From a checkpoint of a small masked image model: norm batchnorm, trained on photos with spoken descriptions (Open Images, Localized Narratives).
Rows from block 5, named by matrix and row number. Each number is 128 + 32 x the weight over its row's rms, rounded and kept within 0 to 255. All counts start at 0. After the name is the row's rms in percent of the matrix's.
# conv: 3x3 conv (model.blocks.5.conv.weight, 144x144x3x3), inputs 135-143, a 3x3 kernel for each
conv.52 105 [ 97  99 132 118 104 123 114  94 106 160 122 146 131 127 103 144 112 134 111 156 183 120 107 131 154 156 152 125  95 127 119 127 101 122 100 117 181 153 137 128 131 116  89  85  72 133  92  85 147  97  99 130 104 113 164 127 167 142 126 126 153 144 151  61 109  93 137 133 127 109 147 120 136 145 125 122 146 206  92 107 125]
conv.53 102 [121 194 146  62 157 139 108 140 144 120 127 182 183 109 112 145 124 149 139 142 147 143  66 140  88 120 133 149 158  82 171  98 124 148 148 153  89 136 160 109 140 100 129 149 161 127  90 111 155 160 156 101 136 140 110  96  90 158 193 182 112  70 119 107 200 139 101 182 102 125 117 113 143 144 137 142 123 101 106  81 114]
conv.54 103 [131 172 108 146  65  56 149 127 130 110  91 138 127 255 184  99 158 189 130 133 133  50 114 136  71 122 147 124 144 113 109 222 205 118 157 131 139 105 129 154  81 130 120 118 111 121 129 109 123 127 106 115 122  77 121 131 129 145 138 118 188 126 151  97  81 135  78 136 133 161 136 119  76 116 148  74 152 151  65  82 143]
conv.55 102 [127 149 119 193 100 107 130 145 176 113 106 134 133 140 120 140 147  95 102 111 134 236 215 145 119 118 110 130 131 139 229 133  80 138 107 105 138 154 108 106 255 137 128  92 101 114 115 109 143 113 131 127 120 125 149 122 113 130 146  98 120 151 138 140 137 137  83  67  94 125 126 137 143 138 131 122 157 119 122 112 113]
conv.56 109 [192 138 167 103  90  82 207 116 163 140 142 151 126 134 136 127 117 107 111  84 175 128 112 146 101 111 139 114 133 151 146 129  87 174 155 122 125 101 125  89 122 158  90  89 118 111 112 144 125 134 152  63 101 107 121  93 130 167 122  84 108 154 127  91 120 120 128 165 115  83  62  99 127 109 140 141 163 146 124 149 149]
conv.57 093 [147  94 146 126  63 255 108 170 108 107 104  82 138  96 151 126  86  86 154 138 143  77 174 168 166 200 123 140  86 119 124 114 134 131 158 144 132 134 131 156  24 150 110 157  63  99 112 125 164 104  91 161 164 104 119  90 112 155 178  83 136 167 145  81 116 108  76 127 151 119 116 132 131  91 109 126 116  95 142 145  99]
conv.58 101 [ 88 110  63  69 208 146 130 113 109 138 200 125 150 199 209 134 123 172 125 120 122 128 211 124 117 120 136 176  87 128 157 243 120 143 157 100 109 108 127 105 113 125 113 125 130 123 150 129 108 150 151 107 127 137 137 139 103 126  91  15 126 100 119 119 129 133 164  58 151 124 126 119 116 121  99 101  23 134 130 151 135]
conv.59 106 [118 112 111 114  94 103 104 182 116 117 151 130 131 144 102 141 199 154 149 115 166 128 134 184 139 180 154 122 152  91 109 124 149 133 152 112 121  91  69 130 120 102 110 168  88 103  89 115 129  93 126 107 130 140 147 141 113 131 138 110  75  85  90 114 158 138 156 134 124 161  68 131 132 138 125 136  89 133  92 103 138]
conv.60 097 [139  85 142 132  65 133 126 108 159 129 176 192 142 174 192 148 177 139 155 112  75 221 138 131 157 120 170 120  88 148 147 107 177 152  71 141 130  71 125  46 161  95 112  89  94 132 127 151 158 107 131 132 159 137 138 102 136 163 101  96 121 143 179 118 123 100 209 136 107 122 142 167 161  70 127 172 100 135 112  77 111]
conv.61 090 [148 164 176 134  91 127 160 114  96 111 112  80 136 158  89 117 143 118  80 208  47   0 179 170 110 178  59 134  90 144 101 212 208 100 145 117 125  48 104 138 174 138  91 125 110 129 141 142 127 157 104  83  97  85  99 111 155  78 160 180 155 111 142 141 133 137 140  92 159 167 139 134 127 121 134 128  92 135 109 145 119]
conv.62 093 [128 166 120 124  91 124 115 168 104 153 190 135 208 181 141 130 160 162 108  90 121 206 131 109  78 138  91 146 121 114 119 132 151  99 127 107 111 178 152 162 191 174 123 162 132 123 132 109 135 147 111 188 154 118 119 127 130 152 146 194 132  95 134 144 137 140 117 112 116 101 106 126 116 143  94 223 223 139 149 138  96]
conv.63 101 [128 169 166  67 255  49 141 172 163 174 140 128 131 189 123 104 110  99 134 152 142 133 102 160 115 100  96 150 152 142 109 200  83 156  61 129  76  80 125  95 117 167 113 104 154 114 105 130 150 131  93 143 131 141 137 103 134 150  49  68  96 110  87 111 133 160 162 161 142 114 139 131  97 110 144 126 161 156 107 156 131]
conv.64 106 [112 100 129 146 116 122 113 138 121  98 118 154  62 238 190 124 176 187 143 121  87 135 110 114 166 137  82 124 105  98 115 147 113 128 142 100 112  63 104 106 102 162 144 119 114 156  93  99 125  89  67 155 137  97 167 122  44 138 146  52 125 149  81  84 113  71  94 137 104 111 103 113 122 142  99  96 146  57 116 168 106]
conv.65 099 [122  68 112  96  73  55 114 113 133  80 133 134 105 175 116  92 121 145 109 140 142 113 190 103 118 133 105 141 125 123 167 119   0 126 134 106 138 107 148 109 144 114 155 144 149 169 109  82 201 155 136 133 117 152 121 158 148 167 204 118 130 150 101 146 180 158 100 107 118 145 116 107 150 143 121 172 135 184 150 165 163]
conv.66 102 [ 90 105 126 127 149 130  94 123  78 174 192 140 117  82 119 143 203 167 170 131 103 196 113 128 106  96 137 152 150 155 145 138 124 177 137 113  54  68  87 128 143 111 142 155 124 156 152 166 125 161 153 126 152 128 106 137 130 158 120 121 154 133 182  69 100  84 131 160 141 120 146 101 132 126 164 147 112 104 118 156 127]
conv.67 091 [106  95 150 122 175  46 146 125 127 148 158 124  90 161 184 148 116 163  91 123 124 126 169  72 110 172 103  92 155 137 144 108  90 157 136 152 116 110 116 133  59 104 125 160 145 107  95 133 153 146 100 124  89 108 161 157 126 163 175 224 120 151 150 106  55  83 122 149  83 126 142 101  86 126 135 105  79  90 135 120 146]
conv.68 097 [142 190 135  79 208  98 104  56 104 112 164 172 111 179 135 143  55 135 131 122 175 146 163 179 131 144 155  65 114 122 139 163 149 122 137 127 120 154 128 133 127 127 152  96  74 117 113 162 120  93 122  99 139 100 114 109 124 178  69  73 118 162 140 135 159 167  93 178 156 112  87 120 141 133 145 134 139 168  96 129 134]
conv.69 105 [105 120 146 125 232 255 140 103  85 135 110 130 120 255 129 109 111 118  98 108 105 135 255 192 132 129 155 124 119 131 130  43  99 154 181 150 126 141 129 145 124 255 132 153 175 139 122 127 124 110 109 116 137 143 137 115 137 162 183 137 120 127 134 134 130 131 122 101 121 135 130 130 158 121 141 113 134 137 136 128 135]
conv.70 096 [122  38 135 136 101 109 136 128 127 169 133  85 151 117 144 140 114  74 155 139 138 233 134 191 125 108 117  86  93  52 122 111 110 174 116  87  95 118  46  95 192  46 157 122  87 104 136 106 147 154 152 139 103 150 138 113 124 112 162 143 118 111 157 154 158 146 203 155 104 153 153 159 151 148 128 164 102 150 125  81 131]
conv.71 106 [134  75 135 179 128 168 134 112 115 139 138 155  91 161 143  99 112 100 127 136 137 110 100 154 148 174 149 122 112 108 127 114 158 126 129 140 131 133 107 140  76  61 119 126 129 145 133 126 160 156 131 143 161 150 122 128 123 132  75   7 113 105  96  95  74  53  58 255  92  83 151 141 111  96 127  91  75 114 105 115 163]
conv.72 101 [144 126 120 209 133 178 115 149 124 125 142 136  74  39 111 104 193 163 137 133 114 135  78 128 145  25 132 127 114 122 112 100 147  98 190  96 124 171 136 160  64 166 153 145 148 128 122 125 142 114 116 176 126 145 147 134 124 122   0  67 140 105 132 114 124 131 101 175 106 146 120 121 173 123 121 166 157 129 157 150 111]
conv.73 108 [151 117 123 114 136  89 145 117 142 145 131 150 142 141 146 144 137 154  74 107  81 137 125  63 132  96 100 112 116  84 126 105 118 133 160 133 118 129 136  87 130  98  88  96 138  76 135  82 144 235  83 103 138 139 202 113  28 203  85   0 185 137 160 119 124 141 100 169 213 113 123 118 159 103 140 122 181 117  98 141 104]
conv.74 102 [ 74 166 135 103 193 182  94 101 131  50 107  83 128 124 126  74 125 147 137 172 134  87 167 122 138 115 168 103 160  32 132 208  57 124 152  34 114 154 122 133 180  95 149 166 119 159 174 124 129 107 122 147  90  97 156 168 154 101 121 165 152 121 128  96 156 139  79 157 155 103 105 146 140 146 172 145 124 157 118 112 166]
conv.75 102 [151 204 142  97  96 232 130 125 177  79  61  97  42 173 135  91 174 192 113 100  75 162 108 113  62  69 122  97 116 104  92 133  94 159 138 142 153 136 170 167 143  99 153  93  94 157 146 127 110 155  90 142 129 120 160 124 139 150 147 132 182 154 138 111 118 149 102  92  71 102 113  79 141 129 132 134 125  99 138 113 134]
conv.76 093 [116 107 137 161 128 184 110 203 125 115 131 145  93  43 105  80 142 116 178 181  86 165  65 135 110 132 145 132 166 118 109  97  78  65  65 102 153 131  83 129 255  88 132 135 169 138 139 105 156 116 121 129 123 139 141 146 108  87  98  89 146 170 178 134 164 149 137 177 139 134 138 108 141 130 124 123 132  84 112 157 156]
conv.77 101 [120 108  86  98 155 123 110 170 110 147 142 159 197 139 159  92 255  96 152 139 124 110 225 139  99 158 133 132 116 126 139  82 145 194 145  89 145 180 150 184   0 157 154 172 103 129 129 132 130 111 118 157 167 149 121 124 133 164 150 136 109  96 143 141 118 115 124 199 147 107 137 161 133 122 123 150 139 124 135 142 111]
conv.78 099 [143  91 127 123 145 165 134  87  82 144 100 130 130 185 112  90 124 114 128  82 110 168 156 193 113 161 185 104 114 118 138  86 130  95 122 123  82  76 111 111 147 168 101  89 105 108 113 120 145 124  92 108  94  94 102 147 151  94 158 170  87 114 106 133  88 136 125  92  51 156  90  65  92 160 121 107 161 174 126 165 165]
conv.79 101 [133  98 111  97 198 113  86 103 145 115 117 102 145 174 153 130 133 134 170 149 138 186 147 137 117  98 151 129  90 101 125 166 163 130 121 144 152 115 114 135 146 159 123 116 142 108 143 139 114 169 153  94 118 151 103 118 119 111 118  47 149 105 100 110 117  98  86 116 120 140 182 125 126 111 150 113 122 139 146 115 117]
conv.80 101 [113 137 106  83 161 136 123 131 123 127 168 151 118  66  96 137 191 133 129 139 152  97  70 121 119 130 153 148  40 113 162  91 135 129 143 122 113 114 113 141 104 148 135 151  94 117 106 115 145 127 137 113 106 130 111 151 110 132 155 141 128 142 165 118  78 126 141 127 168 119 175 155 104 164 137 132 150 110 111 129 132]
conv.81 090 [108 136 116  93 102  66 102 147  99 156 129 160 159 208 147 123  87 161 116 164 166 158 194  97 126 150 156 148 166 147 136 227  84  87 166 101 138  95 113  83 154  93  87 101 126 148  98 181 135 164 141 135 107 124 115 113 131 141 159 129 129 131 133 117 157 162 126 186 124 108  82  88  62  91 114 130 115 142  98 115 143]
conv.82 102 [172 100 128 174 204 159 115  91  68 106 140 119 141 254  99 138 119 104  93 136 101 142 174 155 161 172 137 209 132 197 155 116 143 129 106 123 135 133 131 109 163 100 132 112 109 118 172 137 134 123 157 177 151 123 120 139 160 164 112 154 184 137 132 151  99 135 195 184 183 123 140 170 112 123 189 135  93 179 160 125 105]
conv.83 096 [106  84 168  70   0  72 115 133  81 143 115 127 161 158 140 147 155 100 128 138 132 145 119 170 113 139 128 111 159  64 127 118  96 154 174 119 150 137 139 112  85 105 120 186  80 128  87 141 104 159 160 131 173 175 139  95 106 154 128 189 134 154 126 137 182 188 138 149 132 133 100 124 108 127 161 112 210 183 171 120 134]
conv.84 096 [ 98 103  75 166  79  63 136 126 142 106  84 143  94 242 106 158 124  94  80  73 124  63 119 119 154 208 119 124 169 110  82 137  97  65 160 139 131 131 126  79  61 112 172 160 113 155 101 143 114 179 197 129 133 115 168 142 143 146 120 118 105 155 127  79 134 127  83 180 135 132 154 112 110 102 119 108 138  94  92 130 158]
conv.85 099 [151 136  82 124 170 106 100 158 140  89 136 147  62 163 133 110 107 126 127 166  58 145 184 141  75 111 165 115  98 123 124 135 131 111 124 113 107 116 107 141 123 140  72 141 105 115  91 164 114 109  82  99 136 138 108 142  96 145 185 140 136 194 129 115 129 102 130  83 120 134 128 106  49 139 136  64 113 117 113 162 151]
conv.86 092 [117 133  92 143 102 176 155 158 155 141  84 131 217  49 131 123 124  73 124 106 112  74 184 102 114 109 110 105 164 115  84  59 111 129 129 143 109 181 110 131  75  51 147 169 112 108 134 129  90 151 123 123  82 105 174 169 153  82 237 233 130 134 162 123 126 146 124  30  89 114  87 128 167 175 114 151 149  92 151 106 124]
conv.87 105 [110  76 105  68 122  46 141  89 149 104 171 129  86 120  99 130 106  63 138 104  90  84 141 140 109  86 155 128 114 153  91 145 103 119 124 150 158 177 116 127 154 133 143 134 106 116 145 114 130 141 113 140  94 103 188  78 113 152  90 121 128  95 157 127 122 145 144 126 115  79 135 103 125 110 119 166  59 152 141  86 154]
conv.88 099 [106  75 144  92 105 210 122 119 115 117 108 148  78 218  79 119 129 110  92 107 112 150 108 180 131 110 128 133 151 139 156  67 145  91 136 138 149 169 127 149 196  68 158 120 150 135 147 136 145 126 144 101 116 148 133 133  68  79 162   0  88 110  83 150 131 180  95 118 214 134 138 130 108 130 139 125 127 188 170 136 124]
conv.89 091 [ 87  94 123 112 174 221 103  90 100 121 177 170  74  95 131 150  98 126 143 154 117 103  52 144 116 150 103 177 165 141 106  65 125 160 132 107 162 227 149  80 172 153 134 147 154 104 121 109 163 127 168 170 147 141 107 146 159 106  89  84 107 126 131 158 133 144 122 134  72 120 112 129 128 114 119 156 146  94 164 154 140]
conv.90 097 [149 129 110 154 120 205 109 138 115 108 143  58  45 233 219 112 122 142 126  84 108 129 142  51 129 121 124 132 132 143 123 118  72 166 113 175 183  98  84 111 133  84 125 123 143 124 103 137 156 141 127 153 147 167 124 165 125 117 146 103 144 135 117 109 112 101  40 169 149 103  94 100 107 121  93 149 168 106 156 173 124]
conv.91 103 [ 98 180 119  81 255 117 122 126 116 147  80 144 148 185 167 138 121 141 121 172 126 123 224 156 142 145 123 124 137 127 151  25 137 119 113 117 117 240  72 112  98 151 119 145 114 119 101 138 123 124 119  99  97 113 115 136 140 123 140 153 131 139 154 117 189 110  94  89 145 110 136 145 118 178 129 117 138 122 111  91 115]
conv.92 104 [108  10 145 131 104 163 115 127 120 111  90 148 129 139 135  74  89 147  63  81  87  58 156 126 106 104 123 100  62 114 155 161  92 135 134 192 129 137 145 138 109 148 112 167 126 127 124 160  85 151 165 165 169 113 121 122 161 129   0  72 132 112 105 133 128  95 163  54 139 114 140 147 102 146 142 177 123 115 162 152 164]
conv.93 101 [145 104 100 133  72 134  91 153 132 148 144 103  89 135 142  82 141 106  88 169 123 110 158 148 133 167 127 164 135 164 170 130 108 127  89 105  98 103  94 125 148 184 131 101  94 141 207 169 124 169 136 142 106 130 122 136 130  57 143 100 135 101 112 108 119  83 116 177  88 139 126 161  90 153 191 126 121 138 114 130 164]
conv.94 098 [135 128 138 112  50 120 106  68 102 151 136 135  60  43 204 122  73 182 101 117 140 123  90 105 103 167 138 104 133  83  71 170 100 100 105 109  96 100 127 144  71 168 119 161 136 118 136 177  99 149 136 115 124 128 146 159 105 142 155 118 149 101 131 155 166 126  79 123 134 106 136 118 162 104 113 145 159 132 134 101 162]
conv.95 101 [150 120 155  98 170 118 128 158 116 162 168 158 150 152 208 185 135 128  80 103  62  38  39  41  95 145 103 164 125 138 141 114 114 113 126 126 168 161 116  77 131 118 129 142 154  87  78  66 151 164 172 138 145 138 113 110  82 156 139 155 131 139 184 137 130 159 134 103 142  92  83  91 138 120 133 129 123  92 145 140 141]
conv.96 107 [160 160 126 119 103 176 158 133 102 112 112  97 105 135  90 163 130 133 129 138 131 100 160 133  54 117 122 128 156 111 144 173  73 127 115  92 127 108 125 108 163 126 125 116 151 102 112 133 155 117 142 123 121 164 141 108 105 200  81  53 129 156 125 110 131 136 131 145 153 114 102 114 133  92 136 140  84 161 157  87 161]
conv.97 101 [177  90 193 139 137 240  95 123 123 175 162 101 120  49 129  84 169 122 141 186 132 101 160  92 135 118 146 120 134 139 122 162 130 136  99 106  90 107 102 108 128 171 145 106 110 143 133 153 145 131 147 149 135 141 118  88  72 113 121  19 124 141 101  96  95  96 124 111  42 123 156 135 122  98 112  94  98  68 113 164 157]
conv.98 100 [129 138 141  90 128  57 114 168 145 145 162 121  73 193  95 106  49  74 117 193 193 136 161  72  77 148 201 131 120 128 157 124  51 199 120 106 135 106 101 165  97 124 111 106  47  96 157 143 145 150 128 139 127 147 114 100 120  94 157 138 102 157 118 153 134 123 111  92  95 108  92  96 100 166 133 121 160 136 202 145  77]
conv.99 098 [ 62 142 147 114 107 102 131 138 116 139 150 128 125 223 153 143 137 123  95 101  66  85  77 127 155 158 190 165 154 188 160  98 161 173 115 132 139 153 187 126 181 174 113 114 136 127  84 127 189 196 182 174 177 155 152 114  56 157 169 125 148 155 126 111 105 106 110 157 170 126 132 127 105 107  79  65 125  95  94 121  76]
conv.100 100 [120 136  96 112  81  34 151 124 155 155 121 143 152 252 111 140 193 155 177 188  78 162 223 224 104 102 138 163 210 116 217 136  96 148 143 120 126 110  83 141  32 107 153 117 131 101 143 146 126 132 147 175 131 124 111 119 133 113 132 115 122 113 139 153 218 146 120 189  90 108 107 109 132 126 139 119 120 102 162 174 145]
conv.101 107 [ 93 128 119 174  62 138 128 142 103 154 133 151 112 168 141 101 107 105 122 122 155 131  64 143 117  96 115  91  95 130 146 104 176  95 147 120 121 123 110 113 118 135 138 122 125 121 135 145 140 120 155 107 129 146 156 170 121 191 195  46 179 156 132 124 122 151 162 185 197 135 164 100 134 108 106  87  64 142 142 129 129]
conv.102 100 [ 79 146 179 137 166 184 142 152 106 125 129 121 107 104  90  99 124  98 139 106 104 165 126 116 178 151 121 128 157 131 120 111 176  87 115 120  99 138 127 103 115 105 121 130  78  92 112  86 157  93  86 145 142 126 177 151 115 160 189 126 154 111 101 173 180 160  71 114 124  77 100 109 105  43 102 180 115 137 170 150 157]
conv.103 094 [120 103 165 111 211 109 110 132 120 132 114 113 145 255 173 128 136 134 128 128 105  90   0  89 121 112 124 142 129 122 130  65 116 115 141 113 133 117  89 135 174 118 116 134 101 130 137 147 146 117 138 104 118 166 125 139 115 132 151 117 121 103 137 121 120 126  91 238 143 136 156 103 127  93 123 117 110 161 124 120 137]
conv.104 096 [ 80 139 179 106 255  43 133  65  89 111 141 137 126  10  73 107 108  95  94 134 174 159 140 142 139  82 122 134 116 155 171 113 138 149 126 100 118 160 160 138 120 144  99 119 147 147  88  76 130 156 161 136  94 103 128  99  96 132 119 117 112 119 176 132 172 141 102 135 159 138 135 127 153 161 127 126 144 135 128 128 124]
conv.105 097 [158 158 151 124 113 151 124 164 119 127  98 127 109 157 122 103 159 152  96 102 109 172 108 122 138 119 135 130 132 140 131 101 132 122 136  98 124  59 125 123 212 150 106 136 153 121 143 149 160 150 131 121 145 192 126 142 122 145  56 146 112 131 130  97  78 115 131  31 163 129 127  76 134 113 129 163  89 115 145  64 105]
conv.106 096 [132 103 141   0   0 112 118  74 122 108 155 144 174 183 125 119  87  90 109 146 107  78 108 126 109 108 113 142 143  91 167 127  90 153 129  92 126 106 101 112  57 120  97 107 108 105 110 103 121 146  94 116 104  89 134 191 148 134 150 188 148  94 118 109 110  91 120 116 131 113  79  79 152 166 153 115 144  80 154 185 116]
conv.107 094 [138 193 130 160 131 143 146 111 143 161 151 135 148  91 131 147 144 115 120 137 112  80 255 144 108  90 106 134 108 167 124 147 104 144 122 113 110  99 107 114 130 140 150 134 101 145 139  93 156 134 156 117 113 140 129 153  73 147 107  40 145 110 129 123  59  98 144 116  72 134 166 164 135 109 118 130 135 158 141 146 128]
conv.108 094 [127 155  78  84  70  81 137 141 102 121  83 117 163 119 180 105 132 153 164 129 102 139 111 158 127  90 103 145 130 126 142 191 110 150 184 113 114 105 157 134  98 109 135 113 154 147 157 114 164 147 145 162 186 127 126 131 169 161 186 136 129 143 155  53  96  99  98 192 139  53  88 122 162 122 117 175 175 142 127 160 129]
conv.109 104 [130 116 124  10 188 255 111 170 146 111  89 116 126 129 143 173 141 156 140 131 150 127 111 133  86 104 135 115 133 138 149 168 202 133 167 175 110  98 108  89  86 123 152 154 134 140 157 178 157 131 112 129 114 138  88 103 100 167 202 134 128 164 138 111 151 124 100 159 176  98 109 102  91 122 173 192 130 117 144 139 146]
conv.110 100 [161  59 112 136  78  63 127 130  99 169  99 134 145  98  78 166  87 140 169 115 176 172  91 207 142 145 161 139  76 121 147 118 132  91 139 181 126 122  63 154 137 153 146 193 166 136  92 154 125  94  90 116 108  97 154 102 172 174 133 183 140 143 141 112 125 166  88 126 116 130 155 137 181 139 148 107 130 165 128 138 126]
conv.111 107 [108 134 122 144  71 130 103 141  94 118 123 123 121 170 133 171 120 191 113 171 144 135 126 132  89 112 104 138 121  85 112 143 116  94 113 112  89 124 150 115 139  92 119 141  81 111 128 112 137  87 115 170 174 144 188 129 110 152  97  84 153 109  98  89  61  82 123 141  85 118 108  92  91 108 143 147 146 127 156 153 116]
conv.112 101 [134  79 139 147 112 139  25 100 103 129 112 111 155 212 129 126 165 183 145  72 152 134 109 169 109 140 141  98 119 109 114 157 165  50 123 127 161 143 142 172  83 100 120 146 120 117 145 192 153 149 182 124 106 148 133 133  55 107 136  72 139 182 133  91 143 134 112 135 102  96 124 122  48  90  94  73 110 102  61  77 112]
conv.113 088 [129 124 153 125 218  55 143 134 133 167 186 138  96  79 114 106 118 138 134  96 102 113 204  79  87  58  74 150 136 132  78 192 150 122 164  95 122  81 136  55  51 226 121 127 117 133  96  89 113 119 127  91 142 122  82  83 128 148 135 104 134 119 139 119 105 132 117 149  65 128 140  99 106  96 111 103  90 151 127  83 115]
conv.114 101 [168  77 181 174  83 124 108 123  81 156 141 209 160 108 151 122 171 184 160 203 100 163 111 131 142 147 125 116 182  71 164 178 165 134 213 109 116  57 107 106 100 109 148 195 162 123 155 124 176 173 149 147 132 161 104 154 160  83 146  86 165 114 112 104  74 141  88 203 131 100 127 119 120 198 132  71 143 112 123 147 156]
conv.115 093 [113 133 146 130  65 159 143 135 165 163 144 113  96 135 147  98 152 133 115 120 153  83 145 124 159 132 117  70  79 161 144 125  87 174 132  83 148  82 146 114 127 138 108 103  70  87 114 112 150 138 128 105  96 128 117  98  59 222 127  91 143 111 116 110  62  94 116  86 130 105 142 163 122  92 103 124  94 121  73  71 118]
conv.116 103 [149 161 120 165  80 109 103 159 133 158 175 195 190 255 203 187 159 149  81 107  54  64  84 139 113 152 183 101 152 123 124 192 147 130 148 135 139 124 111 119 227 151 148 142 141 134 147 112 155 101  70 106  96  79 158 150  77  87 116 100 139 145 125 115  82 117  76  86 125  87 128 136 131 139 159 134  56 135 103 145 147]
conv.117 103 [113 198 121  78 181  85 140 167 114 134 134 127 129  48 144  94 105 128 102 138 124 111  91 123 111 124 147 146 149  88  84 107  78 135 140 114 137 169 103 146 211 146 127 153 123 138 113  98 158 124 124 139 121 139 155  25 121 147   0  90 153  90 136 119 133 135 123 178 140 144 152 136 160 114 106 150 118 157 161  99 137]
conv.118 096 [157 136  96 156 109  54 154  95 133 168 149 126 104  72 129  57  82 100 164 119 136 115  97 149 146 118 137 160 152 108 139 165 110 181 167 119 112 181 159 142 161 111  93  95  87 103 169 130 135  74  80 169  92  87 105 169 151  40  59 174 103 145 143 117  99 116 248 124  54 130 139 117 145 135 127 163 150  78 120 122 162]
conv.119 093 [106  90 172 154 156 218 127 165 135 100  98 151  66  84 109 170 148 138 175 129  90 175 120  91 111 124 128 141 125 121 160 105 115 142 109 125 127 131 166  90 145 151  88 120 140 164 175 134 129 137 118 148 168 117  77  88  97 147 129 124 122 113 101 131 128 167 124  89 114 101  15 124 146 149 121  90 156 132 102 140 150]
conv.120 097 [112 120  94 150   3 110 135 129 153  70 121 130 194 255 124 144 109 150 112 137 116 165 162 146 121 127 190 101 154 123  89 255 128 128 151 123  92  62 113 171 109 142 175 150  95 107 127 107 135 128 136 146 156 132 124  97 103 130 106  76 149 130 118  97 139 118 124 203  91 115 170 111 154 117 171  98 102 119 169  95 115]
conv.121 102 [124 109 106 255 160 159 156 147 137 183 158 138 177 163  83 154 149  85 103 102 134 133 100 119 165 147 178 118 149 134 119 224 117 121 106  88 108 115 106 108 203 103  89 109 109 143 143 157 132  95 112 134 108 146 149 132 169 110  48 111 129 135 131 164 177 140 200 229 215 119 132 177 101 127 142 106 138  86 145 164 133]
conv.122 104 [119 122 105  58  76 114 117  76 117 130 185 144 127 137 105 101 168 126  98 118 149  83 120  83  70  76 122 107  92  95  63  76 109 124 138  49 108 151  99 167 119 165 140 160 164 121  97 143 141 218 198 164 187 146 115 138  97 100 169 110  74 103  81  99 131 120 101 132 124 152 105 127 135 100 136 140 127 112 105 154 135]
conv.123 093 [139 139 135 125  77 123 139 158 143 149 170 137 136 193 127  82 108  99 116 127 153  85 154 115 120 163 139 111  82 133  67 100 122 143  94 167 146  84 125 131 225 113 136 139 145 102 115 161 114 136 137 127 154 108 104 112 149 167  70  53 149 133  99 130 125 149 184 126 148 144  91  91  44 100 124 146 149 139 137 136 133]
conv.124 101 [105 140 157 180 152  20 112 120 133 119 173 146  50 142 136 105 141 152 147 123  93  80 152  60 158  95  79 184 150 130 106 183  44 106 152  81 120 150 122  93  96 115 109 145 116  84 112 142 139 196 192 141 174 135 118 112  76 141 142 134 131 142 158  99 125 133  52 134  96 118 122 132 140 147 152 122 211 147 110 113  73]
conv.125 100 [129 207 139 106  38 165 150 153 134 160 128  92 130 103 123 141 108 117 136 119 150 126 126 138 131 159 100 181 195 123 100 179 152 145 149 145 128 101 112  96  43 119 100 129 153 114 134 127 138 145 101  99 144 129 111 170 148 154 157  95 131 124 117 131 110 148 162 127 156 120 120 143 136 175  92 143 140 125 120 165 133]
conv.126 107 [125 135  98 103 147  89  92  95 113 131 147  93 106 161  78 104 148 109 142 111 100 151 150 102 167 108 126 126 120 177 128 139 114 117  86  64 114 105 121 100  74 186  99 107 122 127 101 111 156 172 113 159 141 105 159 115 141  95 142 137 140 112 139  90 129  92 105  93  80 113  74 135 109 156 123 144 156 115 116 105 142]
conv.127 106 [114 122 115 202 183  91 146  96 113 145 152 142 175 172  98 114 104 131 137 151 138  86 111 162  96 123 127 101  96 137 146 148 227 109  94 109 108  96 135  75  97  83 134 152 126 116 137 146 141 106 125 114 145 183 145 110  98 113  83  97 144 111 101 104 105 108 125  84  94 125  97  93 107 141 151  85  77 152 123 110 140]
conv.128 103 [ 95 110 157 115 166 233 132 152 141 105  83 130 122  29  90 156 178 139 132 119 102 173   9 120 139 184 139 149 110 123 138  92  91 135 130  98 142  71 159 171 137  52 138 100 150 120 121 103 106 139 116 126 142  93 131 121 118 156  82  67 145 128 144 148 151 136 117  45  79 145 105 133 124 130 130 120 177 145 106 109 154]
conv.129 097 [105 144  83  77 100  83 137 128  99 121 140 109 203  54 167 148 210 126 139 120 147  96  88 135 145 119 118 139 130 129 139 111  99  92  79 141 119 163 128  95 121 127 108 120 185 102 108 110 160  96 108 134  82  27 123 130 126 139 162 125 128 156 152 132 131 112 154 132 106 115 213 156 169 179  87 152 147 113 121 105  85]
conv.130 105 [104 174 153 118 129 124 125 122 127 126  73 130 139 255 114 104 125 136 144 150 139  71 105 140 127 125 132 151  73 120 164 247  90 137 136 127 145 255 136 122 133 101 135 100 139 124 141 137 135 133 105 146 132 122 168 109 137 121  73 116 135 114 124  83 203 129 112 138 113 125 103 126  94 116 125 116  92 115 138 120 148]
conv.131 100 [133 114 105 114 187 124 155 159 147 108 139  97 126 160 103  98 112  94 169 149 141 120 132 105  92 145 139 129 144 111 126 145 103 133 166 151 112 131 145 117 136 141 129 133 126  92  98  82  83  87  75  79 102 128 151 120 133 153  81 124 124 105 101  69 130  56 117 155 118 157  84 160 148 135  99 130 135  98  85 158 198]
conv.132 094 [121 187 183 186  60   0 157 132 154 150 186 123 126  46 109  83 114 120  79 101 130  97  25  41  98  48  65 165 174 137  88 113 170 117 114 180 104 105 116 119  73  93 127  91 172 108 125 120  55 142 118  76 107 111 135 110 149 128 146 134  92 107 143 108 145 121  97 149 145 123 158 114  53 118 157  36 139 148 112 154 105]
conv.133 103 [ 98 152  91 111 156 129 120 116  95 178 190 125 123 206 125 114 148  86 137 146 133 133 152 118 119  95 104 118 120 111 133 108 114 127  80  86 148 130 128 168 149 136 110  85 138  99 117 137 137 121 167  96  87 143 131  66  93 153 125 110 151 128  79 102 125 103 100 103  82 137 135  77 152 165 131 174 124 162 128 119 134]
conv.134 100 [137 141 157 169  93 117 126 130 135 133  98 126  97  30 158 137  94 112 120 148 128  25  41 123 130 109 147  89 120 109 166 219  94 178  81 122 116  94 135 123  77  73 125 119 112 111  97 141 125 153  90 130 141 143 107 140 115 144 108 129 106 142 118 136 121 136 133 172 130 108 117 108 155 133 174 140 154 133 106 115 125]
conv.135 102 [117 207 117 160  74 201 123 121 126 111 131 159 112  98 129 152 156 157 128 171 103 105  85  48  81  97  98 146 130 137 167 115 105  89  69 135 150 111 115 128 101 156 148 165 148  93 114 142 163 150 109 112 147 140 225 182 117 132  76 135  63 105 217 133 111 142 150 121 152 169 131 157 124 164 130  92 116 111  73  89  37]
conv.136 091 [132 162 128 140 110 129 114 174 154 137 140 112  98  83  75 179 126 146 155 123 131 121  80 143  88  91 150 172 116 140  89  62 101 155  92 126 125  79 153 184 171 170 144  71 138 143 130 129 205 193 180 150  97 138 146 165 110 101  88  34 134  87 129 130 124 138 152 201 169  99 143 147 103 137 148 169 135 165 124 111 123]